{"bottleneck": "denoising", "encoder_norm": "rmsnorm", "encoder_head_dim": 16, "encoder_layers": 16, "encoder_width": 192, "loss": "l1", "decoder_attention": false, "decoder_upsampling": "nearest_conv", "one_sided": false, "batch_size": 128, "epochs": 7.3}
Rows from expert 0 of block 4 of the encoder, named by matrix and row number. Rows with one number belong to one neuron. Each number is 128 + 32 x the weight over its row's rms, rounded and kept within 0 to 255. All counts start at 0. After the name is the row's rms in percent of the matrix's.
# up: expert up (encoder.blocks.4.mlp.up, 32x96x192), inputs 0-95
# down: expert down (encoder.blocks.4.mlp.down, 32x192x96, transposed), outputs 0-95
up.39 152 [122  98 122 144 137 156 113 149 102 106 126 124 152  65 146 106 127  78 121 156 152 119  89 185 177 162 132 137 197 151 117 104  88 136 150 141 116 120 136 146 139 139 109 150 180 108 104 117  90  86 147 149 128 104 119 117 164 133 102  88 101 192 131  84 128 149  76 114 157  60 145 131 167 177 190 166 171 145  82 181 130 165 173 124 132  77 162 150 102 152 112 101 101 135 173 149]
down.39 150 [162 102  98 131 147 140 120 159 140 104 116  83 128  48 121 139 103 111  77 125 133  95 159 139  95 158 151 161 190  90 153 131 178 124 131 150 180 112  79  79 157 148 139 189 174  95 101 136 148 139 138 136 105 131  93 100 128 144 144 131 174 138  78  88  96 103  55 153 101 140 155  97 158 136 146  88 125 128 111 130  74 158 159 148 107 142 184 179 133 156 119 120 127 135 192 143]
up.40 078 [ 99 129  93 113 186 134 156  95  64 132 181 155 145 186 112 144 143 156 162 138 141 151 141 154 164 135  78 104 106 138 104  71 109 171  99 128  82 126  99 161  92 132  87 118 122 195 100 129 135 180 131 115  88 169 216 126  70  77  80 157 138 150  98 165 165 175 133  79 144 110 114 108 148 120 121 134 132 178  92 170 129 141 140 163 146 161 150 102 137 139 185 168 152  59  81 172]
down.40 085 [123 141 112 148 105 104 158  97 152 145 101 134 148 141 120 120  87 122 163 112 150 155 146  76 128 144 105 109  58 151 170 137 124 169 134 120 113 121 153 142 146 169 153  80 131  80  97 172 150 107 107 126 134  62  87 166  63 136  96  87 153 142 159 113 117 136 167 172 115 175 110  96 111 120  89 119 116 108 208 135  48 156 162  87  84 167 103 136 117 136 154  90 111 131 147 114]
up.41 115 [149 155 110 145 131 102 100  74 126 110 168  85 101 149 118 181 107  66 125 162 117 164 175 124 115 175 144 162 145 121  84 128 102 106 121 140 116 145 135 141  94 105 179 153 126 172 136 100 126 169 143  51 115 193 126 147  71 158 124 139 124 206  76 154  99 137  59  87 167 114 184  99 111 143 101 161  85  65 111 168 100 177 199 139 124  99 114 110  91 117  47 143 126  76  92  82]
down.41 111 [200 154 156 146 162 135 122 107 119  98  75 153 161 214 152 106 140  99 119 153 137 147 147 154 135  89  91 133 134  98 133 130 116  98 126 115  85 159 177 146  90 140 199 131 132 145 155 142 149 137 143 224 130 142 119 113  95 175 130 158 128 142 133 130 119 130 108 155 150 164 120  93  82 190 123 168 112 165 135 145  99 145 153 107 131  41 104 126 106 169 122  83 105 200  61 122]
up.42 092 [ 68  61 158  91 112 211 165 104 162 124 124  95  87 165 113 171 103 111  76 135 101  99 130 119 129 122 121 119 159 158 125 158 119 116 149 102  84 126 165 102 123 123 134 112 142  93 137 113 163 101 143 113 148  61  55 139 108 165 117 124 157 122 100 169  88 107  49  83 159  70 105  99 136 162 107 136 114  95 143  78 112  72 127 163 121  77 120 162 118 155 100 136  42  83 132 126]
down.42 107 [146 165 156 143 167 118 147 107 139 130 103 135 109 173 120 116 101 126  84 113 101 150 105 163 102 218  54 117 118  92 121  91 142 114 140 138 134 113 160 127 109 116 166 118 107 162 147 148  91 143  92 161  86  92 152 119 156 147 186 149 152 124 166 146  94 113 119 109  74 170 118 174 110 185  98 130 172 169 204  95 154 123 123 145 109  89 107 178 118 162 165 169  57 142 108 134]
up.43 112 [149 119 140  93 144 121 127 137  94 141 158  74  93 168 139  97 119 118 118 115  77 142 145 168 123 214  89 118 153 144 123 127 104  51 160  99 128 156 136 123  87  92 120 153 101  56 143  84 202  68 144 134  93  54 155 108  94 159  69 104 105 136 135 111 161 127 133  74 162  87 167 153 154 182 118 171 154 109 164 115  90 155 120 117 104  76 122 152 140 149  82 111  85 124 127 114]
down.43 106 [134 118  89 136  95 127 148 145 128 114 117  81 161 138 135 188 111 160 107  80  84 137 155 171  85 175  76 122 180 117 143  83 127  82 133 110 121  97 136 110  99 104 100 173 157 141 125 167 165 126 135 148 113 111  70 117 178 173 157 209 166 105  74  76 104 104  62 104 139 162 141 113 133 155  84 142 142 145 170 130 154 137  75 140  80 143  91 119 107  69 126 146 107 112  93 107]
up.44 059 [150 132  93 150  92 155 139 127 128  90 112 178 108 155 132  39 119  94 128  91 156 178 124 107 198 107 142  78 129 125 162 109  61 108 142 155 130 122 139 106  74 123 104  52 132 118 115 146 102 107  96 129 171 148 130 118 134 107 172  52 109  76 114 114 144 123 142 126 116 126 115 101  99 125 130  84 115  97  63  99 141 144  92 149 171 129 149  88 134 158 177 138 165  95 100  81]
down.44 061 [117 119 170  90 156  83 154 133 179 172 117 106 104 130 112 113 169 160 111 160 102 147 109 132 102 142  97 151 167 105 156 138 166 107 155  71 172 130 127 149 112  83 114 115 123 128 145 140 157 178 140 171 164 130 117 105 171 157 180 157 124 141 140 146 154 127 146 125 118 185 197 171 155 136 158 176 102 203 169 150 175 130 166 152 129 162 164 120 140 127 161  93 117 109 149 142]
up.45 105 [158 158 118 104 126  59 104 114 119  97 178 136 107  76  90 101  96  95 114 128 110 169 152 114 137 128 154 118 113  89 100 173 132  95  88 165 123 107 102 131 129 111 115 179 148 172 113 133 117 138 129  76 117 182 117 137  45 135 138 158 150 111  89 135  94 119  22  72 182 162 152  77 127 111  80 119  34 108 126 134 125 160 131 139 139 133  88 129  81  80 108 145 153  31  72 118]
down.45 113 [137 127 103 147 175 137 122  99 104  98 115 112 176 193 135  72 123 125 135 178 133 138 115 126 119 170 126 120 160  91 104  93 106 116 166 143 155 139 139 134  68 123 168 186 104 104 120 164 186  96 120 241 139 125 135 133 101  93  83 162  81 137 163 116 137  62 166 159 127 161 134  95 169 165  83 152 108 235  94 150 108 108 119 147 162  75 176 133 193 102 153  91  99 188  78 133]
up.46 106 [136 106  84 175 122  99  52 117 142 149  97 142 124  95 102 114 101  12 107 178 159 151  79 153 116 119 131 154 133 125 137 115 180 149  93 147  93 115 102 136 126 105  86 157 141  66 135 126 174  95 197 182 135  84 112  68 161 152  82  55  89 169 128 109 119 155 118 178 155 100 142 151  90 139 140 118 152 116  86 188 183 197 130 150 169 105 128 151 111 162 103 117 129 199 162 137]
down.46 103 [191 100  93 148 118 157 111 120 129  82 154 139  66  87 130 102 118 167 153 125 139  54 107 179 129 161 163 174 179 102 115 134 182 125 115 119 172 120 105 118 138 111 144 143 117 133 114 110  93 146 166 179 115  94 141 119 197 110 107  96  98 153 148 145 130 189  70  89 179 119 119  99 139 117 143 146 177 131 143  93  67 149 117 133  83 140 145 206  94 119  98 126  96 139 214 133]
up.47 094 [128 130 112 159 172 159 136  99 150 149 157 116  95 179 105  88 116  78 151 149  93 151 106 123 203 151  73 158  40 162 112  91 128 126 144  88 141 183 123 157 105 139 133 156 174  83 172 157 155 178 165 200 143 105 163 159 145 134 131 130  67 125 170  86 161 123 223 130 143 134 155 151 162 164 148 198 181  96 100 133  92 144 177 116  93 107 133 127 116 150 128 133 109 138 145 137]
down.47 087 [138 116  68 109 117 108 135 153 167 113  99 103  80  70 115 130 127  94 149 148 110  90 124  96 112 122 157 106 138 130  92 120  84 131 144 120 141 137 119 107 152 191  80  90 121  40 148 161 138 120 193 156 101 126 123 150 120 133  93 104 155 157  89  69 108 141 100 106 149 102 178 113 101 100  88 119 118  88 121 100 116 138 151 136  55 201 105 143  98  66  93 124 175 158 223  75]
up.48 106 [144 104  67 166  92  60 146  92  89 107 143  90 147 136 142 108 152 188 122 105 124 222 190 135 128 209 135 152 151 124 181 128 138 108 159 101 142 101 102 169  96 154 132 107  77 135 122  60  98 120  90 126 123 166 154 139  65  98  97 115  88 182 129 124 180 114  94 146 122  88 161 118 117 116  91 196 101 116 126 153 104 151 140 101 140  78 136 124 110  88  40 144  94 101 111  96]
down.48 104 [ 82 132 142 157 126 139 132  88 129 138  89 109 124 179 104 138 115 113 120 160 179 116 127 114  94 132  82 101 128 122 106 101 163  55 137  95 111 130 130 126 102 116 201  98 120 178 172 154 172 104 110 143 119 135 131 113  88 168 124 168 110 172 152 105 134 142 157 155 110 142 143 126  91 129 117 113 122 161 136 179 207 166 112 137 160 109 117 133 112 121 127  66 149 169  94 135]
up.49 082 [150 120  89 101  91 133  90 115 138  78 162 152 114 100 130  68 129 161 123 119 134 157 190 106 160  99 127  72  89 122 132 182 137 152 108  69 123 153  37 172 146 125 152 170 105  96 154 109 168 147 197 137 134 205 137 159 122 129  69 105 143 105 111 163 162 184  45  78 135  93 123 104 109  99 117 144 125  82 115 125 117 132 156 124 170 154 126 110 158 134 102 122  73  83  79 168]
down.49 088 [ 99 104 174 111 101  79 104  97 148 168  69  98 176 149  91 111 138 159 180 136 113 149 104 115 140 184 129 113 105 110 122  89 116  93 142 178 177 145  77  66  92 122 133 108 110  71  83 137 132  98 127 135 131 115 118 140 117 162 131 134 117 136 120  38 179 100 147 138 146 197 126  56 161  83 138 148 154 120 148 105 126  85  92 129 141 128  97 124 125  93 137 129 158  97  85 151]
up.50 088 [178  97 115  61 128  39 134 102 224 139 136 106  91 106 154 102 145  76 146 108 132 179 103 104 161 106 152  95 125 120 179 140 192 130 102 151 131  99 160 179 185 119 159 113 133  94 125 138 122 118 107 109 191 116  48 126 103 113 115 113 130 179 151 139  82 111 133 156 135 149  81 151 125 174 129 188 117 133 157 125 134 197 125 112 132 158 114 156 130 127 100 137 142 184 171 122]
down.50 097 [164 185 153 216 167 127  81  72 178 106 130 129 150 150 129 126 146 138 142 108 106 140 162 197 123 119  98 116 150  53 101 106 175 108 159 181 200 108 137  84 121  80 110 142 164 125  89 149 110 140 129 172  71 130 144 160  29 126 143 102  98 111 113 113 141 165 176  99 139 198 125  95 129 120  86 168 170 206 112  68  87 137 154 138 142 156 155 154 118 132 149 129 121 165 145 156]
up.51 082 [129 118 156 130 155 153 106  97 177 148  92 131 158 146  93 150 105 165 137 163  67 139 102 146 142 182 114 102 166 125 128  68 118 114 106 102 144 120 112 152 166  84 148 126 141 119  78  79 135 143 184 145 112 146 177 145  92 157 180  96 133 187 133 146 130 144  98 156 129  83 169  77 177 102 164 176  75  40 130 126 101 105 123 154 160 100 133 185 100 101  57 200 118 124 188 111]
down.51 077 [115 110  48  99 124  92 125 103 103 141  93 185 137 178 143 152 151 157 136  99 128  96 127  76 121  68 160 124 102  90 122 196 141  88 123 144  80 132 173 128 121 167 112  57 100 106 111 149 135 149 127 116 106 164 197 121 138 153  75 144 221 120 213 104  81 118 104 101  97 120 144  79  98 123 161 219 119 203 152 175  64 119  94 123 140 116 136 130  93 159 135 148 148 178 128  93]
up.52 125 [154 102 102 213 121 119  79 159  81 146 141 151 130 136 175  75 112 122 114 165 133 167  92 116 129 139 126 100 134 102 124  90 105 139 102 141 130 155  74  96 133 100 158 137 136 112 148 120 107  72  96 133 136 167 124 120 150  94 187 135 126 128 192 101 142 134 197 182  66 131  95  77 144 174 127 129 128 161 100 172 140 113 152 116 142 101 107 119 154 116 116 135 181 154 177 144]
down.52 122 [114  96  93 155  93 131 192 144 146 127 160 113  87  49  97 119 107 112 118 177  90  99 132 137 135 130 162 138 127 115  95  99 164 110 158 104 186 113  95 105 117 143 118 180  93 147 151 128 123 154 181 105 174 124 157 118 157  73 136 130 100 157  68  86  97 188 143 106 146 160 125 131 159 100 131  43 141 107 176 155 137 132 153  95 160 173 164 142 165 118 109  89  98 115 175 105]
up.53 116 [125 134 113 152 142 138 161  87  60 166 139 134 147 159 164 109 137  77 144 136 129 130 116 142 137 115  88 113 123  81 150 122 118 123 127 141 104  89 136 170 104 110 144  71  64 168 143 138 123 117  97 189 151 132 175 105  17  96  82  76 111 126 129 137 166 151 127 154 156  82 141  77 141 117 133 134 126 149 107 132 173 243 183 114 149  86 104 155 111 129 140 110  81 103  61 109]
down.53 114 [108 152 172 157 134  66 169  74 103 138 124 152  96 167 163  83 116 162 154  64 140 176  80 113 115 163  92  91  75 135 112 160 140 111 119 134 118 119 135 161  98 170 168  99  53 121 130 129  98 142 138 118 142  90 140 146 115 102  41  86  94 177 106 139 159 124 113 119 164 120 100 106 100  72 108 132 118 143 173 123 167  92 113 129 122 118  96 124 117 133 162 121  62  98  96  86]
up.54 144 [207 129 103  73 148  46 128 129 133 123 150 104 129  70 152 122 133 119 135 111  76 124 146 143 155 135 141 156 105 138 193 139 195 158  43 130 167 105 122 165 167 136 150 127 163 180  82 158 140 104  79  47 127 117  72 149 117 127 142 141 109 177 141 151 153 120  81 130 104 107 101 137 111 148 124 112 126 128 100 179 117 179 165 129 131  85 128 133 108 136 119  93 197 141 129  74]
down.54 126 [121 123 112 190 159 176 148 135 153 109 152 116 150 135 139 146 106  98  95 124 205  94 142 178  85 143 148 129 121 109  99 150 122 192 157 143 163 166 102  80 113 101 157 183 102 110 104 154 161 101  83 168 148 107 149 167 140 139 119 153 116 111 145 144 150  91 117 141 163 127 128  99 132 163 109 142 115 196  61  86  97 150 166 106 131  91 166  56  95 133 160 163 162 186  99 164]
up.55 079 [206 146 116 120 167 160 130 101 131  95  86 102 141 135 133 155 144  88 106 136 166  94 140 135 182 120 105 144  72 123 180  99 134 178  75  99 115  82 192 178 122 122 123  91 156 137 114 150 104 101  99 159 143  81  76 118 120 124 165  98  76 149 144 170  96 142 136 161  95  82 127 143 114 144 142 193 135 117 110 130 100 152 152 125 168 195 149 117  97  96 128 103 165 154 124 140]
down.55 087 [106  97 123 116 125 115 156 130 148 112 156 186 132 170 148 173 156 154 167 137 115 150  74 226  83 173 122  97 182 144 112 115  80 159 137  98 112 126 106 188 139 112 152 152 110 159  72  85 123 178 146 135  86 126 134 189 157 133 124 130 149 197 116  97  90 119  97 151 142 108 140 125  99  87  92 112 135 117  94 114 168 116 111 144 139  48 142  82  21 160 114 144 155 125 212  66]