{"encoder_bias": "all", "encoder_parallel_block": false, "lr": 0.0032, "shampoo_beta": 0.95, "max_precond_dim": 1536}
Rows from expert 24 of block 8 of the encoder, named by matrix and row number. Rows with one number belong to one neuron. Each number is 500 + 50 x the weight over its row's rms, rounded and kept within 0 to 999. All counts start at 0. Numbers have three digits each. After the name is the row's rms in percent of the matrix's.
# up: expert up (encoder.blocks.8.mlp.up, 32x96x192), inputs 0-191
# down: expert down (encoder.blocks.8.mlp.down, 32x192x96, transposed), outputs 0-191
up.11 093:503550449460596457452470493461466480461546506495536485505499544528407495510558487513505534441470516452517537508495502488488576437449602570410579494507470507443497529450483435560485471622539504454526487534475529453439540518524498540545507439471398569501467417433408489504438512519459488473566438514553516480532415477487441616544484525417529578480441526428465567463425515481567478449537574448502496549543448557384549479504514398452525581457470447413495484493571471537501502466445586409540625471549456478483489533575423502482580424440522524471532530411438465646472559527452499577
up.12 107:408531505449365470472460589545554471479538453636388478449537509391500566475502506482563377546548451510562450543488456544573502545507487499397504535530565504593514498465500504530518542536468503435487472525605419532446518471482505552517547457536465478492506483526447581585490634541454515454459487470552586500554606535510495570472490551546501559485442473438444533542567482549467525442541537499388519535500513599545449492485529405495405477450566521599465473576505494529504555466512514476460469491492474456463455502430433636557459549499563527489534495566529515524559483486531454548
up.13 074:475498523551512439469493452497510565503503560448545576488497487546477447476530566525503543526572599440470507453505533438497609465531422509416545502457490460553490478496523432525478457401493450580488494547475511583493517498538600508540502511462417509483507449496517646461590574366497482577528548569474431538453541501453426514414449467465447538522538492501438494460488492492476490521490499475570527517609581616501492471525532539477552566573505434421450526593534487471445529504438452526471476437575614450467503504593512545392531371486479399502537544481523478396537516523527423564
up.14 091:425510531497477533499520496476539501570494447550537527475401481536418561469531524533593501510439548583507555478544579463547586504543462484599466438428532407485560542549586470509483560536437404514505514413494546537514466486457440533472466543532446536467499495580483524481432453520523585498459470428469491484495559481481426502508546428455551512434448484519526568469469449464553630441482512542482552504512451528472469441435586536496513488560571542439399531534525545454498495572545455523423409575595465443500569541462527420330470470512485372503604524522548529490543527586533514451
up.15 122:534557517580498529441487512501506587518541495462500498547545550463436513597498390489589545496404470522449486516479514540535463465463609505463532364500428567550559555572444490558424417546382452579470480532572491566495562504478542521539348464541434521483493493568522442480507554567526562510460500541540400545582444547492522441505594492513532457561433510440486464526437561548558402546591618446504423537439560579497447501456484452558487532559528443447613481553448504485522469492504470519580504491441499427495489463483444482471441522492500528478523471517442486478501484480449430466
up.16 104:563500519463564495429458404505501494515469603551449454504509481518498542489520394570439516438478482531434518371531556552434457439467518489450585499468505501505424575484444546502479454607496531447607546497525523523495504498444571557562522555577554499478570418503480416461517549404535367488461502478505451467558435436479520495492453560564510539539534527570473486489603468503450476517527461509625483467464491484460473445548511513513495605563509494423491478361444455560516431437658558461471562457433482491501525553521498514451452544524452547441463499474492424530476565555531421474
up.17 104:566509571488506475397579452559552562473496521494473473562434469450470402557452604490519603423572557583439488463411561526559598400490497523543465456458564534439580466544444469503476525478518576530428425524573387577527472452550459511411528469536502557524469413394519469437506466427526532538451525517460567522505520535401542497519460454536465443548503480576457499541427478568478574530488443557452550473567518520553429524513480520480556467480420482426413517501506436522472535573511429500511513547516502560454581459465416460453478516374491447500462549492500552453533465511489504560
up.18 098:501486470456515536508463453515460590467567483580465417546516472476559454434442432519507523501452473471403522543464608514516544432455474517518507499527492493481544479560450554558498422642512421490551547452507411534439601445499553509471519481423549646429491495571524515488433548542456522495403456541558488460539465459502476531535426558540481455511479545566582493608507588500611523545517542558484546548474482564440480487595457505474473587478544514492622592462429462504507504397556540509502439496507449485489472395516437426449490477497455488541560584540521460560508517490392489539
up.19 107:521471530508548532481441629518555502452487493412584503547540449458573531587498424398462541563457479507392419531478461471515448501464538479430464396502452533538556455529485458493351430455475434602487510504457517570497464511455615503505495470541483532498540522474523511465545583483481497426506660559568484464504536540543459528449536474558510458579528450470483484472444549598611485474516561465549440510454560562475514468514451434469492460569476469509517535596489530502486553450444506532564590476472538457469535393533414472437509477419493506505437401536496506474457411462441467504
up.20 125:628473502492426491483449571549528551490582477509485502498596502481467554539502382480475543538492400528365509596539564514425477490506540468473487476486441516574516491582506494515464416454488447597528523560516531554478484542567559530512481385428538609462510551449465435526512535572505544410450490510486483489597558569513402468538529453484528531529476471491520475492494501574582533607517512519447433481534476527429546519486394487541457475438452535422500493594537447405398563456443508446518502533510552457523407522492476454496496412499548600460493440527522468566554557568507426470
up.21 084:498512470419560464478463496518456476553584523580486441516499524559463466489506498581477497393500496556501509542512452502554499548520509606555441505452602386522546555534581543483380482436451579513478540527539417557447524452462382526453427560433512441488456483498551465540474457566473407561455467541436540456448485608430516414517493462461407506517504590469439594566511470457512460462506449450467504517550524522538551428473485578457508564482533519522566547513440445439502469507542480515538501449502502444532493421479464491509537481312429422524497507545533445419432464470468418546
up.22 084:501502521496496453429515616453489435510438420545488525414518441507569586439495453521556434516391525427448477498453481603528406513480524462439536511495439461493447501524474516541479501590475358439575490484523428488478442462446484456496499526470572489466516501488525531497433463476434525348467486467572448460548445436441429494485496469650542503470455498424413492566470493575500559429461511557388517497475442472516558527470520467437501545457509591497514443491517540455538458469461472510557485470515505501538335501485448393495434545599560493511506574535481476532421435538513502486
up.23 128:552559539456496465420455490445567581509497506488555579501458525535423455501473596464577515527495505555464513487513614535482571481455590466436502432570505516540558510464466534480537548489484469486543373441513575559498516534451493540460523458540427540511458461528496490489573495434406538510513505485516518580456562507522485541542413551551517610485545528477399508499446444522587526547503488445505514521584545573491482525492460390545531407539402486311496532488473452559609536519448526463526489399474538451485541532472412507498378439513457526520491404424495498535535409521551460499
up.24 083:521442524506496468512469459604496544492555425529529489550517527471466539592508541437549533480512558502453518521523491500533526498454518486394652546485501494560544475447525447531410507552471406491414484509476516490482533472475517480460435492400470463468465553568429485494479514590427490585465334552503585419438476475559515488525490461479424532490517525488464466469462582425532578529474557559457412536470466495448397470498574502440545630560452456559535506496476466452463525504471483492526417505538551448508433522499473541467496586407541356531525454435494520507503481542577355550
up.25 068:469441452570496511405465518514545537508475465563545491508501580471485495566531426496470500446407497528532529528467476488557512456500514555559527549491476483487573434476500371567546469537433420510435453439510449453507589445459489423506440504427532530579452556513470434552457504501592488531497379427531385463459480471494452506503532435551482443556421513478394609464481434522523484455515447495484464593517456532518550501394505513444532499511582501422526427522479391432493447523445548382524549475502444531399434582461438469568490493435459480511391538565527430435482502501584480532
up.26 101:534501494506491437496492525574530487495559447516496497427496528517412441547499522442493473476576504587515565458475511488533476505473540404483484520532564501420528524447488526546470434550457582407435463391472460466411496448546436554479525434575503628430512482489551504558442532490466536553431454461568553518491588511507533551475407513501492523552520501539517496530515410471515637497493499481444561419505644519465457454610493563505500447416461374413450503390402479566569528552550470533519554514521490428460535444473478567475556597529490441484545609500553507492555490464454481536
up.27 104:577509490493502469426512397501487579408485511484404472590544514544426427512461570505535582496528576571444572502562475509507561472568494491440481556530567534481491513543527538525499473521483525450510541507449498510474564403513446444425500554497506557493435437488488512449479453473521411562528466575350496424392449470379487462500423472437444456541516535496528456482415548531443499554410479521431494468507523492375439430569562525434522432485488499488470520494448534495378523549550474488481487517550476441531529505497473496428520654444464463529551483462437493515465409487437428593
down.11 099:547561497493462417556423507498499563464455497478537480452563542549540565493473515558546575414560529560521538402547497509480512488467483496515502509380562486443562437523456461573476595571603490469496502527491423474501482546439575466474502495485455471459453444395493455620450596536462483444593371505559439482502501507502509531492497458453430427436651496511497523458529453518550544517495593532515542485426557452426544550552542541497554452548412475426451531569562493644551460484484483429467549524510499496484492548544502523503465494427480455545521474599492467488434609489464512421
down.12 101:519473459588505470552516396511541491558466438438578557574447569508426467548488538483481506466496483558557500456473521440577482384534472456521566394518446555442513535545459470480461529519503481477475520474420549412451445479593404435510528547547563506577500548468503574540532444502521478545573515427506459512533542470609498493469460561515551529528552503479385528507562510490483457598541485493585549491495573540466426505431485435405481601635427452511503489492429466458506558500437539516566578403453520554456575548514547405491453540451517481532513487458483565526577577537526479589
down.13 087:477572567515517494450513534530486491508523479504501512538468584547501457461554501489474474516545484504480491475487389543464504501409515474573446484482598540521567475489630468560445555462505458476484506504556431506519455523425451560513516489434424564485506460570499450522395415423494610411513515471482428489555481455516510572538480502489582444507501577455492607528454519504447618517574489538476532390472592540568465428535514527427522485415554505484496405442561495571539466498575498480578515505486548458490567470471470544528634443368488473457428437594437520585518509450499547595
down.14 097:551537514559516523434487495475480424512477522484427483421496502466506412548449571536467421413562569539398439469513486396521533414558559538549513529489496398455453537509483426539497449536468449563523468586565481580539539419456489469328484550527544527469516507503449415582462395574480465452582447527426441492452511612510450568424512505474517433438547522527465583495467557538500431490550548421404498424506465437465508547518533484442497539473500582551591488473549448544483432527482472487500519414483506583488451402468506479471523497549457544547476449466490526525431481430445460518
down.15 122:521511518520514498466513518430429438431496619539526546517565450384462550527470416501520541490549479384545589501524466447510464536453556551465485429564533531460450601451431550523493552531548518578554448477452565514501421451568520530496529593504528434561506545442485485482438530411445548494612542559524566506441472554539490470486460516512492434485564488432494433457550549496603572468474454481565437547475518491521544505574428433510460470497490477557554475539496489547457421377514525461535466486445516524561554444486591618474624474527562461508535486552525493543405518601581518465
down.16 095:501506439451574439565477440513429483407570523607419450474385515473525525496476399538490514475519499484533462589499493455516545494518540528516517542514547501464507514445447488522528549518599552487516475515555384522430511471532515570442571447429503517432457488499402503537494570560502607534496320437502487478445520505497468534509540509514560570608562538518403532513553422608527406476557437514492563450577514529454549517518458580465469503544523445361538542468463475577444558458530551498527464587497528575449447485459527517528459557534489503507438451556534507471568527538502506593
down.17 104:521464448432473532451464527455502486546478482506523505525428469492494418460479533573470446534468529519542476502432542511608445572518500435552375565577466409470324494534514457477462555546458496524521536514453448447495541450471435389459583525415496489521412494570546565455534478373494433489489480482498424500454509428455455513486458567513566419522454492497422476523539461478422606486507446538418538552436474479412509506461540525475529502470539467569502477450596533513500481564487562454482610563532458523517567473589431478485536478477468575459391489529464488422454511399447519567
down.18 092:461554510490492393456456535520497462417556435512436486479510484501419469506499449433433573449514503458511431471537395543506455464536480474513537553541479595503512628530420543440558507565454353507475501535495383482474467487478479541515576470591354441484604453526470573514539568555451491449523448469463471521469406523534435544471526507539507532519526453445596503377539435504548468469483565455476444456530500484521527459521490486534593485488523534476450371495480458552454429446558509526520517516474483587560437502510614605531462519482441528457522500452517462544556557473472404525
down.19 105:486540531495390473455398521458511495556470536459578546527561504461498456380546461527509520474508493445551425523470521438606476577526517515516513528538519488469509538503576513582545544520516610489534471515514564459612533526574534468491474520436503536616507614573483457497497574392448527484567414478548512526547514402500470494570492478484479515427541479466540466474570533501523600552579448521508518457523630492520506512508545463458501437406576531676472472504448608570453530426503500501521519595447451491499554523509458577619555564529522488477496506504492564525482536546493495434
down.20 110:422527508487478440463455534360516531495516446518566553534530510492446572421601465503575487533584523473620480509498545506584485490312455564523492549525454558499565466406524554526484579500506486450528518550467525489548479547452571509520559444472532506461467518522550500479554457503441533526475485472511582488434501404505522466589454510475565516365561482484560518445482466464527526518512427494542526518517560473511470492463495465529448465496571471454470517556418596559525499361418551461521448520414460518419439467537475624449499451569493379511519484413442476516505546528546560518
down.21 090:492436547430518488567533532537467493574462547526376474532457535453522492531449557549439485469554491549482518496577524457461598528514450425533512545559561476538482473508438541450482521549458604481451485504465475543530520470610509504514550643437572484501525524507464538391426457509589475521464465506487426448468453448476519491416493510584467424567492507549447449479531516453499500520424448426501518504537516399568493420593491548441477595452615473471555421548529453538477600560573482547476539621444524476499612499551497481479532527535391527479491510544525488417454542448397499549
down.22 093:472604528505529557491493432613539441526488505509544476484525475493488498486476547634567577504519580532498436471473506469569480475587510566467563444450475612513527511479438492474569593428464469479532501398437501442616502527424539535466472504588542505534572463560568439534461394529533520503496641549482534499504510500541500505530524512485529520450485553508434576533446480544532579445510507586543489471462465522434470553548462576537553495464524409563514519431451541489504399480523498428496506457434477453452519566540552618450404537456531477495521438545420615456526504482517378470
down.23 105:498554580506454455482475454511461514517528424464476496482501457481431434431571565497419553494490473439424548485459456466604451524449420541531425514652472461509407565509511445524505530437506548487521486491489501479455482472503519510585579480479334488515528528483509471534523519429537516499425429438538540512602644476536572528483441469459556562473542459482550464575518498468472608446499479498532542553575536498584524552556552454526408451378564553525414429487470602479490463453469505465543450513519409579467524494539534508530544510534504491450643553440499563533497482498470505481
down.24 091:487562520601455548459418491472539520523436510485429560551488423448575525570510573515435522537570475554399438426519537518497569443550548575548470469463508391526477553598614398471524562542502488413565438481508459567499425474496554439441419506630488412432582495501488444502493510504405387461432405536467524516543475578557471426532481504484524507430551536384483520486479487550511592531446515444514472494470541479468534495519504596475504515458512497464563496532555489477529484499531454519529471530458447454446509512529507496445527536523524481467473586550590538556560454507616483585
down.25 079:611569549489469480563501426447535504479515506571493465482456498593579567496468512545434463509554557496473420503523529508535439541468524450574537467462510424573575481494456528379496407603548481493592461453469454425420471566491622387468465498517512466536457511466490433477517588535458474480491465532486486372439491423523473464562580514555588483499505412505424542489451506512519541515411535485455561530402416452483540566548447520597501471433479610451485505485484534518493543507476456535518443489481471479485476610514497497480472522393562521506461473554464499532362507446440502566
down.26 102:481457555473424493524439544480465485504586456502526546515479555486417453413443426556538478464450476529506560520405492516510544533550470478451530504582488527502449544580519439453501454528505497543509556440523392540359575481536468421493545395487532552431491468422423565550489507486510496465498480383441465514570463492487402387398386524518514482580409466500441493460518410541543513498495564495431456417450542498545494477398490494481527451459454452340495417438470414549457474488505479506523491538510505564527423446594510474545504559486499452493464519526474500548577606497503506518
down.27 106:564530562518525500618571538543469529528489436541457440493426465473539553512540468530529516475536461537535531559498472507485420551561570461505528424511457362485445484563459453540450524567489624495485526567558386559456625494461513583543459508476446472436536498456457500554505444494463577557423532420464479621466460509451464488452520524475432503491511499465470430507472438581457597490451534438562446461449507455543479482532487538454539445519571576365449597413455484496531459568542515498495521554451492514561519547466425473513580561451518500560396548542502429506480567423517520551